From a checkpoint of a small multi-label image tagger.
Model: 5.28M parameters, 48-pixel images, arch resnet, activation relu, depths [3, 6, 3], widths [64, 128, 256].
Training: 16300 steps, batches of 128.
Rows from block 7, named by matrix and row number. Rows with one number belong to one channel. Each number is 500 + 50 x the weight over the matrix's rms, rounded and kept within 0 to 999. All counts start at 0. Numbers have three digits each.
# convs0: first 3x3 conv (model.blocks.7.convs.0.weight, 128x128x3x3), inputs 8-15, a 3x3 kernel for each
# convs1: second 3x3 conv (model.blocks.7.convs.1.weight, 128x128x3x3, transposed), outputs 8-15, a 3x3 kernel for each
convs0.40:524517618499454527529428443514437506540536526530550529524473500557497584631619586510360593503525459460503535492495473518505554563542599514544527531476421513547506530477461450460467516549477522465492492496469532546512
convs0.41:545524522564454507477409533532438544632451455520517395517502512481568559419542516535567548462522540548457480483459613413517553547550403473405584506513519455487477505469527509476473447549474428480489498563485503537527
convs0.42:464502526520503531484539547568533603656508493564563514501488528464554493526584477532512556544474427632471448527449477424413630465517578532473396511446432484487435496455429553526470459517488477539601433422493496533504
convs0.43:568476501467505525473495445495511583381607590538480536485520468556510553482589505511489524573564517368492531593492375554564553516534495501506409569456426535462612422457409539460394479546505586443549562473448515495502
convs0.44:481540483588416525423467569520459491490503431476477396481509487468527554531579543457539502486537524493471400534513496522414486475457476444504528539499495567570463536547507526443447500495537548551527488526418500480514
convs0.45:461464492447513535499470422529542450526534516564436480416480494451508528440483587435550547498497447573390466548497437460487453467448452450384467468497499473509546473509463533570476616503475509497505422503562514567415
convs0.46:484435539539450508442468530462453473492495396515472569546538455512554511465571459477518386397413575499535508495411566518461469522531437481529545541598522535558494530508490481502487515578520446478458587544498545521440
convs0.47:580523514495521476519478422486531506503543601490524493528492514544505487454512510537413444485484391494453509507572431516520518453472434476501554530494507532536465480448543499429498486474517495562545512546484506511460
convs0.48:489506493551470525439500556495414396523424534455539544612539537552510569449498457579610443432513611468556392464544461535483530538536510492477445536519460446402469435539400516524563401587543529542621581604503528525441
convs0.49:527491474438460529540596534553516438484523506503500466567475407583524453412496435521426442576468498502479546530596508587405514464496451466474471518480473517472457625513572512541427470514511514524542527497416451522492
convs0.50:431517566566600576468515511530531486515501537499449474528532485492524502483597458485444496546448531531480551523488545465529547533554498529550513480558587417579538504474454478496518437526410482466545531494498463452580
convs0.51:546532533516546549458505529619505542633559537551506506441518511523494497516469494500415496492480489438441434475501503570508544451499453451475465575460394485491487526527429460506480469520494422401440507509509485439508
convs0.52:543470551493496420484491558531472449532463498565469390478490587515470489500460553499468512456382503473490510481537506359635651424487670538568393402532467483379434557472446538507475448476427482610543377565575443563575
convs0.53:458540437518427555532476401548499459491455573482490474440521492501546549584546423431589493545511426495396579445427391491523646530557453522508558422496532484453540471387490390470463501530485531519542522486504581595505
convs0.54:479452508492568534474525482450388441533510524472492613498458411472406472471396445478483551483538531481473522500612444519517519461501474513508506462479453437609392448493494490420394438477462605478542480556457437524604
convs0.55:493539586437437521577527505522550507446483456465588477517491478558515569482500468482408432531543459485517569532508455397608477564464484491485504465423450480518555520546445416473452575549526520501498463567526448410472
convs0.56:446517464467527472504524441451548527498545567459468509552448380525516412510537564515579460439535550474563476472475496618446531578548501395477514418523482490583549508589557462423464508501468515464460449546425572386469
convs0.57:503474577553522473535549612464545496591538497492465568459520497503462556525432546483525517550521413446470529535504410496526576486565412456508462508332518543551437534490519438475510434420480522512399484461540469481471
convs0.58:470475447505455427547489557434535471592601501538540514447409500475570596514515473545543462506532540402482427338677517436533452518393453522411489531524404524510542484573564519535562517583660549598539527535532452439420
convs0.59:479573519548516495554525504589508483664495484524504494479474515499466461466510522488560455555563460583507478546371525499620442523464522491536626523468466478474557512489523549466542513502546472544489528482473479436478
convs0.60:569517526523507492545489485536507475504477501420556484579481460529541539520521547537455388513528568581515389448527491573532496415393490577576509502494533518466563431370430481449482466452443530504514551485505417446471
convs0.61:502502460538542449502407552558569482552517581482515535544490493508483508475587555528503475568493535443556481466489469531452499515526551573588485543505563372412397477432447419438477534551521494498537412435496530591467
convs0.62:572544451442491519508480551480617461575420451435457430537465545452538507535440447454495538441489439566524541498543476420448385475512638418523436531384477376498460552580521497569391496524508407558464485493474405388551
convs0.63:531580496467420536553415503496543561541478413412404449490512458474479479443467480494548442503497485548426485566406511467482511536499517504528373530553396460460568551481513469516512475562569446523559469494551421482588
convs0.64:522521525480476574465533431456472542443576543517517464522562474585531500548586456379495659505575532449583510423483529247568676497626486517486470523521456444460633602547529498519563501371513492510410496542597484461521
convs0.65:463489524534595455466546502450488559498506480442501449412513487505522485566487516514490447519497434462545460556448480476526527474510487451450491416447445428467448553560509504519472492532449460535505496465439472482500
convs0.66:463424511499497531540484435448451546495444541431429470509496420515540578568570540520435481516506438611434456473429566563444428589452505545393455559424447474483495450507467519474563366454542484525582494461575371509601
convs0.67:484476553519491519490567453499536522477519492568470486358470520576563466477549495455572549555466418478628536573465419448412505406436448457450544507545591445492479437481519552574496486484567594534567511471524520520501
convs0.68:488524437465471504474549434480558569478488530491490449447539480508527489470545459470680516546497550491537476450497468504482550447517527450627441516495494520500434485506606476496448495400506483549523477565519514533569
convs0.69:502482419483505395561466548595532454453486428502384483511428528511490508532422472452484511538433470514485475496473480626619560463437503518531498494532554543554425519503505490533454478617476580512502452592509412534512
convs0.70:441429491582529486512609526607508498517517428527508507475535418471414482522424465510516527495423471529550386419471426574593543541580573493509480493428547472464573514468469542495564473494488491542587510517510492431457
convs0.71:511566571536571502460549465584469554552430514432498510491486465572477510439557576533441462435574404465526556535523510514410482407544513447515587455463562476537587531546462510515560505495584509530560536441489589458439
convs0.72:579570449522616422482543529589450506674514477588394549484583559548368558546490429503601501529410522504482539469491523479434427439511569399517487421566602525443558458621499527417479520525449513424434550549423614576459
convs0.73:544527546485461531570535522463528471489539499478430409553474524458571499531524527435557506521492505579524482585468531581509476547578575455488528455496426529464456363501528553550406420468506519585606458552511453542503
convs0.74:534439424473465511503414400518418475444501583368475439473443414457438432539539540525483541584524581575560487463577458494472490531448476515483481484470454482402466564395424502510404504539538562576504430514544490408520
convs0.75:493430522550538453518482478505524517469493459510433453502440521497463572491459528445435443574455510554422402425526538526539527494528551527558497525598500423676591489486455433407487513523506477509492493521535441444472
convs0.76:524494550445441476521516449434512470443549481456470530536506558456518454577590535452483471485524510454375504426483429519484496488382495614467496516540419509488473491542438475558461574456493494524464565519545479487516
convs0.77:492496585475547522447467450479506439513580491560544458488452536450477593442443472501625479570593646568438496419416507473485482394472403565496412553480458557445467521455427452503402489430456438606557491440554500471521
convs0.78:461461497509463503504450457442518530453543458505554554478457487484536534517437511462425596495507499417464520529486469509521512497490504485510467447489462483438485568629565532422547478482455509524517509526480478558594
convs0.79:452539543459509567462533574544432522509545469530457485469477515487479518478474580463508488476579422485454475463428513447458469454499499463533484453526444492523524526585501456478575552505480453523500526504468533455516
convs0.80:502496512432473521605484473476586405554420421456472568540509449498570530479449488477598432528490444548468613455494530581526539477544482549477586517467527471517563469523535535484464479446461519548533578533569521534482
convs0.81:472516395479482430514515534450471497452446449495434458498503575494461496502525537474483465543586376500499484519446500419483534574601465485486578493481549511488440511484496467441547497522493505513540524486556567469511
convs0.82:500476460459519453417488441455540462532511429490415559580558560482504512392509462406455511532573478523588474534496459539496474452552506440487409496546484488496535560542450523480534464483512583490524476529515497460471
convs0.83:610501594468560480502463496561516518577561510539474624481507403566553547494576512491441486513579524556636580575471571505495614497515491549547527528500483507478582457490486399576523544452537575512443561538478527471529
convs0.84:501443569505489457511491441451524522473492457550483502564597535497474534467473504477468456428482479454449478436580546475542502562530506501561469519493538547436532511528487569582501501613593555481581529458414547476504
convs0.85:472557506514429493440447493436504477480499517446431529446464501456562508455556464566539558530561549539520479523450491613518589443453477525508561538559502509483394467514519566532472549507491437478454389438453463562628
convs0.86:523519517557516529487524556590506517518556470508423594501474507505562501496480479497395479452522570548472526443607563473465548541387415671616556582568604450481535480407440504447504404529586558583469456475504563434402
convs0.87:487476484506510402580506472420486436414451468456471489526489443456409522512443529517373488562479483453533513482537500485541503468601529549465479523519557414515449489462533449448612529517592496427506510493491540577526
convs0.88:480520523498513492472522569461515448527489509540519408506523533547585492534501501447588526466486446439520612492521365545526507479558507474445505566457523496517535503417423499453461447425509466598558540577545439557574
convs0.89:448495490455571574496517513448460606582490496496459555562525456495493517495470409548517455505607537472558516396509577605568499485471448445479549511475487495493454482464617466469497431441500525509467410497643399485388
convs0.90:525497517502488557552453566535576549542551464525506429523486472523496482472574523375518606549535556511538470503457450485436526548501524599526558501463552457500505543613585515510407471425511481435506535495488531500450
convs0.91:459656479504525481441411539526445603546589442554540551535428476542500400522541525450520449478440468510484479570380520330503456480583480450506526498464544490428460480539589537564400446509520543516533498572531485560471
convs0.92:498505497475580581577434525556562514500460472511434490497498493416443455548515569472468481455535526467566457521567531518495533456437445524470458538596511459571598572617545509461552558440462573527455486484470541447477
convs0.93:497478510455461478499503516508464512482483457506420542474513494546573601512418461475486467545502437503530579448431473543512529553550551472541536479529496482519551480583494457612562477555556505566473489500491436509486
convs0.94:579516488390472424544477497521561525534480513445555524483489531446486553490535521543534579418464540455446475525434560423617492478510440631592530537467459493499413553562537466496511422495431407445536451508472479464518
convs0.95:507518440404559511445497495571488423490413560523546515518444501513472537516488541558480585547511409485491503495459459481473354534453422437538498417551548449434547547541479521550446496461535462439450478502533479634601
convs0.96:580578427579545536460516423490462434398444517425445507623493514516487495468386496490499514556539513404469482510513555509584510550526504461495501502554506454465502424478442525542517560516482422443533578558604472569503
convs0.97:460549515475514439495511499465443496410489492447494498451484560507507535556517485463442516398435508420491512554494434541407478410434409481562551515550515519482498490483526475488460492486460461461585557497531504451512
convs0.98:500413471407444505544537514447417489473498439494555463487503509488497492493541564557525440563452515493457544436489522515506477525454502369506500571600398574549458516449461482435447476424524485453497586557612500511574
convs0.99:486489454555628483567408465481541507477541469537500539477467476406466560510573622589475485493557565456459542461570559534499497422530470529467522495460496568498442534548420460484464546508513466539600469558497524533447
convs0.100:496504474479611487429510507489574479482540462452546562408420393451513498529436501518580604521467541525597598497509487536522409506474450530470508562501587530527533454450531472473473484551507566475439475508500506472533
convs0.101:513490515476566483441467524459510479517504484443505381506570493430552509477499484565393467428627488529573461497500466485479476549443555481504508490416590498555504528505547470511428494546510535470565493501487451449586
convs0.102:511552487479450550587490494516504503488497508479480484521587579525524569466587464526474459469448579493475483520466497564498587433492450564443480545510491478507428483483419546531508410517474510562511494451437472556548
convs0.103:519515513488539528562540533448495476443398517541488481434513541539544598500546534502423444500561611380505458488473486443575433529532434474511550411446538432473537433437489454439509419494505438458460564483452476442420
convs0.104:486473442506463538470487510562550470542504506477536425398440490425465438473568480495542426428474562483486413566385563488505492412417467549565565460554446434535476618525525485504537495460476551553535481510565519500554
convs0.105:517501536465527464585433466462440516537558643504505521539531543533610531600405506476435528452503501541596517530605458399527420448562463492486510513507488464388506489506462491440525524517492482481478529440414553569488
convs0.106:402500458433394461511583501461355499539563529575512438550447453441500542456507441546526480498442477552440492504464491542545531455477487572471462437477435457478459525468508470504598478516474457435540514439521436499481
convs0.107:460512441437465442476509523429444506507602530440424452452547547504464527502447515470573464458520528505432514548410493460456557511464473480471517492548459476424546529446544537504610466512451475461496416478524455493495
convs0.108:463443504538540390504490476591537536561456636501512492386512503609530534471539524567574602394503572566499395421478468439506397518547515431455451521543545510498530582515431454438521417459551462512503584566667469502558
convs0.109:496511467464519549556503511537414447497449585566591666518538527610487470486548603473485414459423535449521462503534435636576388512569532526547503493549490504455501404451541431466486484421457479456434535517520386576492
convs0.110:489482593516497485501468506491585480535455435480467418450563517454483528489448510523448569484418593517592547537528503590445545508496478483563527537501521511486417527557561445516531527512526506461449515520564514532516
convs0.111:651605565502536527564450511485480494415504521544486433509501415544502499546492457483527441477590564598507630526546457416574466543523496459439525523525558464476450495522489579537485516527555501551483495443496423483433
convs0.112:468506546513453477508526479507529509434441508469475575542546446460420507522514484491496594563536523486525492496498458457515535490531567466585520440521430443550519517429466503564498504517518518492497426397477550593603
convs0.113:493490440588538422513519569542494532426456449511539390518493495469474504458487475457462479363446487507477458429584540452609504466451467482525501430577477467456512500544579504465561417440489560518442489523495480435528
convs0.114:465478585477488491544513502528461369497515540474547579599513413487408467563457546490498442497522466388451571427486502502478518477562468530488490492551540432552494498421501472432431457451502520482525479554465505437562
convs0.115:523485484565438549467460522541501481422505587492431518458448507536483552482449461549517516578481454496547620590552437518514539476415477542465490461476447441416405429486512476487436527461475503468504399526393556469593
convs0.116:548588524465521514445414470442559528451468456374479500513396496445506453414471416486482535508493446446481391488475422574533467482458470441506618413486548560465519496450580478547461475496487552569512447502480577438530
convs0.117:412463524604621562458467480478488516450495499672558525517477532452497498493569479536313532514543573493576369466491487504535503523478438508523467585473595436381553476485495591564617553498458487487553542531477417443451
convs0.118:504503535485407579429519526423630531565410578544513446468535557540474526516519569510534445472515479584471515519503513534587442507527558439479507484448481523478471493463504506433534481524464580626515514468410439463473
convs0.119:623546642501605499455456558484529491436561501420543472521392450475592508481517493540498420521510474431488530589519675517454535484445470456545395453468499511454491426543503567505500388559512359540620575508520484472499
convs0.120:519408535522503501545569419414460531482472548461452467534482474479406493459473501562492514473499478488489532566585504515553553458524411461460508527549490453513483490457544445520430531563496554543501606496470555518491
convs0.121:455558479530537455479559472573431422498467472521537565519457535564459544474495544436530429479419461448453507396465590413527436442511485462546512535504562414511521494515516454480518450428440547534570534567498414458509
convs0.122:483491504498525497413581506492493375463455478499456561434425537517522445448447425453535465402457535514499495556514551491551495545487479616415452588489550577545620502464446526438551539581495442540468526535493513508490
convs0.123:494473468512451453483463465515529463533529558398575556399429521508535575605495441570521472584568505511478478520421483532468547491426463490586540567532571513521540504431476514518421478498448502441570513499475375499463
convs0.124:553592471534545524481489489548516468458509467517449484541522425588584574506498532507489492490552429499462487506405505441440445499426456515567527487519515500441453525588459436518499476502505480543508565474489439455468
convs0.125:524554527451547580545522512461472534564451499429537493500479481551574509512572536479484478529527550480529495459465446458530520513506484552519541573472534530429524518520476560485575509501512531487427550546582577483462
convs0.126:500509500539490440486485420485435471508485531562503504574496474526537530554366470545546498499422525618548513463580504576511589517570514513522574465507481479459554447414429491531481452513461563462536517553471606547488
convs0.127:511485542493521427503503545497488528449482394447467604489589565524550463441409469465456591430404418474501538514558488521526620507453577405487547410479479451539522538548469584499489540446488479431490568554426544507583
convs1.40:491483506479515587556547488450487563502475556473592522512513470470520542437418440489473473528469446506538475485486475513443634566497459564359525486482514579463500532497528508480494465499443560433513485461479521540488
convs1.41:424476477469611498540519457505488490600531426442466488588481404451586510537545498494503499570495504353464525529519509527469516464544510453539491511487532489574409532423521402497492540463510400455442488504432551482469
convs1.42:556409449439507429602421483521546504498530465655458371608499511461414517564389632516626400506482452494439531550485495436666591530525550437474453495441479485474446493440491446519479474460514594503414534485520479468467
convs1.43:477484435418543525483470501406644455517491499484500513488468511539539540452441487482476514475563451611574523442429451510525447509627489467501503561477517435545515472431477661567492479431402460447539482465584633502496
convs1.44:481541464519479456531467474600471571518481499489544513493484473542600537518498519498514544410528546578399535447533502538456437457483440436601404493433547456465490466540517510412450497464514561522522517506486462456449
convs1.45:521488480517507480514461540525561549559494509508508526513491461481466456412600427493570486446412537474431483541573494524438526463444482443531561457444560480425546453651481437472516451501556526473499526456489469502469
convs1.46:501561436460510561444401386483520520537469508508439491490437485498501465502442491471444572494556482509414456577431535365493489399531530449412514501538530477518614540475521515456522576534587576496472522472493513571509
convs1.47:522444431486520496478542528495509524490448503584518503494481566453533497440615424538434433465497528413511509591552441537538532430451487482606503522597550643506483456487421470537462446498457552520533475548484539480523
convs1.48:452501488563526458514542500431574473482559499531467462483527557399581417514466482534414560426575568500412406512484503509494512497432509391444487463544471509547478602497575459496487504484490485477422492527454598462543
convs1.49:504562489534505529616467565477563613465546502575432444533502436399535574558459448561546528537499359458498514626482541505516487480552379523559459485501502479446557430468567522429429548537519487513448534433440487560564
convs1.50:516617455490546560449619543460523417448523547561496524484534458538538517547586558468563559531528452471543522625403540456466456504506542506580520500513523566498554551479488478535509505591520468507535549492528525459549
convs1.51:441480497486420434503486507577543554510492411537506504475481528544519606569489536433466477510470543489662533500535528497492479484469570523469513515572433512508443510540451402472524482518441447479486481510501550521570
convs1.52:450477437598440486439541453518509531560569501496491480499575490514493508496547484522468465494452450485525506535512622444564664496473438409511413468413543409474516478513532514470451516436541495487510482472584578424526
convs1.53:505532426484535569519511523471484571428586497500449403493436540462598507507564533454579515527460504556546571463382501474571606610501484547529483482457507500501549472527522538532499508431478505581536546572605542455432
convs1.54:587519466512506457525506529453491530499498441549522473543601480432388398482509464438406570427444462455507562536584550593431389476533516511394521440453483505520592504491523551548405481491556410484429523507474563552575
convs1.55:523528457550495609480569529484476512519510622617509478440491439561502499550486424506449488521344532483564506400585439504469570579558380432510515422519449487561509507494443566567471431466453583636514466496543568572606
convs1.56:517451475531489434441569533511479552454450581414566572409477549590560470595505519491547500512411503465475427502496446441507556460444462481486493469516484424489489527477575467463589398370578484512475580463516460514434
convs1.57:476503444512454568539533495495471580501516490502524533458563483497487483477463492472479541557497510434458482447446481500504514565467429480488556512524475464471537419517475518523483520551414514475596395557390440400531
convs1.58:555502402440644523575483462517464429487508446454459529537510473527499491422464570606501517528493456533525543535506475551496448417466576495497529516497566568553485573524558465504507476498450516523421481604540569497586
convs1.59:380438439440363464449463503510546549507575485488444449456508504447493570493548521437513532484474445577440561471514463464449456445553541442581460512583464417499591511489529541446548537465526454462461405466518505471530
convs1.60:514517524557532571522498483453426536441486493578485462486507485542475495432484504526477424458494496577496456537416502468527520495508511383533545531524520450514602498416413488515521514510553542503446486405476457466502
convs1.61:461486476467420479512463510477416525472459432495448498455548496572630509461447522395514525386516454539460503565506513511473519554589487483450389516571436571373420520603581584511462582485537485462497561501534471495498
convs1.62:486469509490439595525554547481416478407465446498498486586511419411484498561508446509397507553547527479536540479484583522512510631495488511575462459507477504428532447511396586438496544423507515456461484526575439438544
convs1.63:499458511488518590553507505491527510472566546476496589420490498421437474436452475513512606584564465572557475562510513483479485527503449537531507529492470519504409494522503508508515469550495455524529450492547519517507
convs1.64:571482427497569501481475445557500572503524566460629512462424441415504460592647481471602435529521560503598526549479435506530664456557538523538527510534509592566436433480530457526560439456507445549440581460476581550489
convs1.65:556540485485510463489598466485418509454433481505523537557490493478489524583485537528523447488399422505482437496479474481392504588474502502429455506478488435547453553502536535628514524460550564470486375546482555389453
convs1.66:498473437521475544456578553484480487494532467442501476483525425427424562540541471548516514541484530523492492454432450476440393410515496523571485521495556530581487517396450407474474419528547538532501509414566565544459
convs1.67:482515576449509436442531464458489457506496584523457534490527523475638549602486501396409496554490423512566519540448539407419465494512559532468428500475593520616519435495475595491511483547547524450510533416459459542454
convs1.68:466512476551450529551461550596520473389576483450558516490443561446514494454471519519498550608473475489415540521489520421487561567507404490482502451543481560477412447480483530546504540564497485486542516515525505483597
convs1.69:510527536527487496425429441512446419491540482415505464544538519593567518556526604388531564532492417491529570493586506482423463590518520522459550490532466489493514538555589506527426411473491435488578547461449500488508
convs1.70:460590493514477560470478468556548518559494533493573520363573472506505523569502485491448460467569488515454503475545510559487530516495490456497446499527514506576459397472606531465451470482551460530519493454454475479588
convs1.71:497567558424460543554458492478544379511520571518545606436486414477510503534489552472518501443456543499537486503469463435530476532468496531547597490412480529446474478643506472548524562453501531438577469461413433499481
convs1.72:499577525633497471581569553488439468592477427504553530545600471477467540425476556485519509551556488534520477487486489532495526479531493556516433487560522515560549497512519455500524527455476505439447452560441514460428
convs1.73:436550462516534552416512481455591524491462492458485452487430513510431466494491519495525420520534580479474523493542525478438531493497468536502455584498456507465526602370500477526527460552587516434466403449485504408457
convs1.74:571490510507425425504458491465493451454429509502467465532541491496519463576521524610542524367595568511509491533523464499493502487529525499549486422438483516409462485579573566503523459457473544462570487598607496473397
convs1.75:427535506451463538439529598455534379568406375466468475562455393555433421529451387484553488561464405493472500523466570542470544492430538441480578477426506478539574483493474542432434513471447542440442440429523511487490
convs1.76:526405536512581387398441483460537451537495543447470464575557431485525479456534467486526445553442546531480517478519515455517451492497556536400466573482487536493440551465478495532511553472503619472436391617402556445498
convs1.77:463574476438559516508519515504537636551527475427529554611415512460396450524389527525522494451485515510392520556443461529418539468501553496509475479452446543396494574505496516442531537501452419523479608484534513472542
convs1.78:467491487478545460528480523517501465531507490586458525529429486449465443527448511499486605496550574475570491478479454532422566574469512389512451529419490393483490547506515477567524451524439453501505512454491498482526
convs1.79:505549530525602579596528552493463534423463566453505382438594479482516522498492482397539499484573417515513536468483482525552494525532439540480562501468479458474510575487464484577461435486474563534465520512485491497458
convs1.80:485573421498422603421511474436568490499524435503437508521617514455434531457461493547556411470436580527401506480468519476458600464473543554468564513590427477475517496513489645508495457557521545403468458558477477415505
convs1.81:531598394428502479515537559415497401418552546508376456482416555504451520560534442494525497541505607588603624534455474507559493572487515511411537498425611575442496486394435512500544607463474478499472553579532478547605
convs1.82:529390526413406456478509468480567502574550495433449546497511561526573572566555571495480646582551562467584557527531494470534528606454515572459582667485475487490443423542645535483426497539514484444447461436474503484444
convs1.83:491588527528464513547517487469484444477465525611486496518495618478454519451506473553455455438427546509591439510486487479600538476595434470607637547526497455482455449504445515512503471430506515549488485479478495566500
convs1.84:466510473552521530486457456435489529439498498458530509571492432538545564462472533542466479456488501445454553481554479447414525475470446455476416502451459431501497476535529498524519578535466574515482518533485508511455
convs1.85:542509573485503467497501443444541544515554549394385460535514612450455496528433536547562466563530549583605451492511518437572343603414500577474502521529501390569477509523511563600478517558516408385452431466480443465452
convs1.86:561544480327488503570529599451595593454572518494518474534509520531513443517475407532504438428435521515518491529415456480515550507390581381563588453574533509554543437542508464420494607478614617420373513577520431493536
convs1.87:512426454543481519466548543504512494486455486486518565502552452548589427516528430501509604550651556536571531537427517466488516467531486531439469563524506603562579428528436503498457552510517608570559519566485456493475
convs1.88:440389492503486487484465440491464510478518467482507479467559440528565487489513461480505510520457491487499490362427533539514484481544485502524526446495487480413455467456448473567518519452476429443526481438502541428547
convs1.89:513535502541515566551542528563669573585462524609484363566523402606528416494488554393494479488472577560551476507562499593515519527527513428479449499469454484446479503544476552563464588571443527498438469470532484513516
convs1.90:532497455497482444533561510558595584575604491485523493446438449480432519468516623549514601558518573492502515551558513461585490456492471495505561533516520503561442510528524517558505487434473487443429514518536465435571
convs1.91:528570620545553578517455597442521446487488451511696514548486458537498481481534499604411451505519430613488522556446477386497596495533367618531424387502455460533507493480497498504504447481454576533518578569633509494517
convs1.92:584473497477597492496530566395486413491532452536511445511459496476509425455572482503469517483444514516499525503617573552462479446447564407536640441523490465488501444552387436500476486446490554571537544543444486405498
convs1.93:496535478509481523578547488516455388406508517524575444466454427559503490486592463474510501548443511477504558475547527419447435573579546610576534541578505546489439389415505487429504590452534482427443428527521543437545
convs1.94:447564501507458450560537543535493645473493436462466560469495469506519554447515537567483438546452536470602466511538494525455536466554540588534563503499531533489485545478582562460516536541470546421439494506481521413518
convs1.95:400534425491504505449428465437451519441451571473529579537528490510452578471412502555489458598577481500477475642473424531594467463556527441544540563433549577529453448553465433431450519569538488468498457420459453494553
convs1.96:576547567407536513557438541469406469484557467489523539546493622518462497530497548481603499476483477498452467555488534541467505572532527427432481463493473588526399470494474493445464453521465570540458457485480505522456
convs1.97:472512531433437443434409488552594532513455497523466454491445480505519533479505490463449492498420462409404432513538555478511453631548554493556405449495457435423480434471547471524512472569555523545451472500459462497506
convs1.98:521475532476485560534582433585561519469523502438454576430495511461517526460500520552511390416511549554445380578486427463425521420490490408584534463489442430463630474573568610493496398489457485429565546524504541522485
convs1.99:526479464450491522481485480540540500533468543486462538544585424603497475511489498547517465457435486453526363489544536459515533534452550466454489499438530484450512443444536479533445567438607464582505452467485374515527
convs1.100:422510529545481512487507530528595588602443561519468529494451478510391404525442459585497480501515507490509587590537493604470496438502530556455535513511501489515499513560559558423518491495410388608539561574495522514541
convs1.101:510463498481525469496471473462491562471421512595520511487465526506482552461530455528479473530477479491483590498446441471558495492496452478526506450520493473627502525549492521524453545476522488510516469439497492486450
convs1.102:482546470507529483541485478461499488522474485466518480475484539478503484574564538501489429484501515631490501476461573435418425503515502551444508422449453552419435514448509510492409489544483551460593583452489504513502
convs1.103:496527462529440494531593534506497470498470517460499465512448503434465454532468462520514539471509432539442407545440500442434534445493522522462411450466519413471498497427447471490513454488435487443433519497490536498530
convs1.104:536519633557506474452493549506584514573487589558403489481545401437508494540582514559546564461543445531580551546546495563491538502520460423510533415552445459518410543541495563501521479493492523523435567523548518541468
convs1.105:475545482456518463468550501557500538502477548522537530553560508499520528504574490471504497564476513444487416386571453588499526526444563531522513413540466441520537431483460489620465515515524485512500488513443540513478
convs1.106:445451471503484449451498454605468381499471456484611458465555503549486575524492488489547500493455510530519484541517520486611472481512477418469447454483525573507468498471541491432487506557415565526475431525595469525490
convs1.107:468485607456539568520434453442491524536501478515568554561509503485567502480522499536492489404454423430474429445362470426595521512474499389482521496467513487562552577549473531574531544561539549533585501569577512573538
convs1.108:423496497569540384565546503524525488512505533559549594514451374477495598445545572577557521452550565420447554573396417508436546471518485518546565502508443549441482496448478474449429435506434551546531511578556531530507
convs1.109:466431468549587479475488489594498488522551551510563459458527535480475463434507583512467471456591487484487552590482511564460551469470494469480397528523488430428487543435428492413500410433415510437519592496460629525460
convs1.110:443436533467490448499393479370445485480465478572514623562572567531600585509554514567478449482496465484490483464586535453404490387378543545491620499490559533592538501500519362543452430424432479450470439447513536473514
convs1.111:490511496454475488520523461547550521514549604502532598436475413455561493468503480413481416557494441540503545576510434444543575493528478542531491436403447446572556579508537492498559558541506556528609460615511531436496
convs1.112:506463461476385457459428475521518444513500533429430407519485546507502508490515515481505633536558525402544472491485585441392557610543542424557498632475479456499552483499599443524504512462517491550545560397528499507518
convs1.113:563469564585419503545516463477504478419517498445485422428570547451438491539503628507577478561531434542533490556553528484524427548496496574533511499525589597526557458450463432483510491373532495460587463465553560413443
convs1.114:462525545452504475551430574527458519485519499544421503507519554382528502531328629430544452500514499517480396469452528380554432523495502475477532514588660529495476487543491580395536497581562477558491494458517566487527
convs1.115:496535446477511557518525489506477462442469569560495573447457474421438491418491506471594557581408492485525479537552537514562425559396538584460456513570384516590441517483507462508439573491497538533511437449560469535469
convs1.116:470551469560517529530509486479566501487504518483509532429450470595539525481539558507484463475457502413545448548582504485462513568473412479465456545610473482491578623469631501426459444554546410558570563568582490473540
convs1.117:475485477451468461520545612574505469491496578492545493457455541438379432525477526548470440553446479540559495539499448454429446500521508530664435417504543449523425541597566557581564485474563525486487544520562520511486
convs1.118:419489508568471495455412476481533436415446396539514587457574543473467397542554471572525529399528510593505504587517509543517538476428526451499519499492591497500424559473421437534603458503504515422497408555439482500520
convs1.119:527492543524489570590539542424389465523520392517577600560539476513513558451455465497592576382415537540494486458515577526489412439563429534569510406457475469551527451448637586578501589485542402498579511492555482528453
convs1.120:526495542410598494394469562449474526452428510478524530504505570577501535470535479489533520427537639428609566521614542562505487533501533539415405517505486569505441548455514516581430529570535523538503508536433488512470
convs1.121:491398465562502466510492444422551538568472465531444530497540530533470489556451569470476458476454528577507548495458544436519549435484437466559485568639511437490533526490539455535497450488476492576519505481570424491447
convs1.122:516384506520456509443547500470511444403457538481514415563494387487506509529543571483462455437499589544432399498471461502442459530519443491611489487585549422535490537529478583471614564565485415426526415481499568595529
convs1.123:414482500473494526472530505469479521524500429492500496516431578444495626454459604483481437497437468469455449483478476425488435428486442466569532429593575408547503453607552551543485529520495453436550503549476559529558
convs1.124:551498497516485479444482530611408539545582451468455357472572466491493439533474467556445480504517526515472491471519425447495440468552507498457471518508384470502442446568479448626458489486534433505498446416486519453455
convs1.125:503551427476482539475429380439405497565480443511485561411448459476468424527477539530522574489520447452462469420463494382402494564515529536559442541524466447484465449485361461495462461449509502504502541526473534518515
convs1.126:476619382532518511415480429566506507507457507428552604580550578511498452438551546501564421472492459473472418426463425522375487499468461486481446409515496485465515488399504478446484471542487608546522475574517493493472
convs1.127:495471525564554528410473514512548543539598487461569472493486457441439503503512493509448488487557471542479436493444519389503476540521539529422452459495537425429555501553557577605486419444440527540514551440528479478475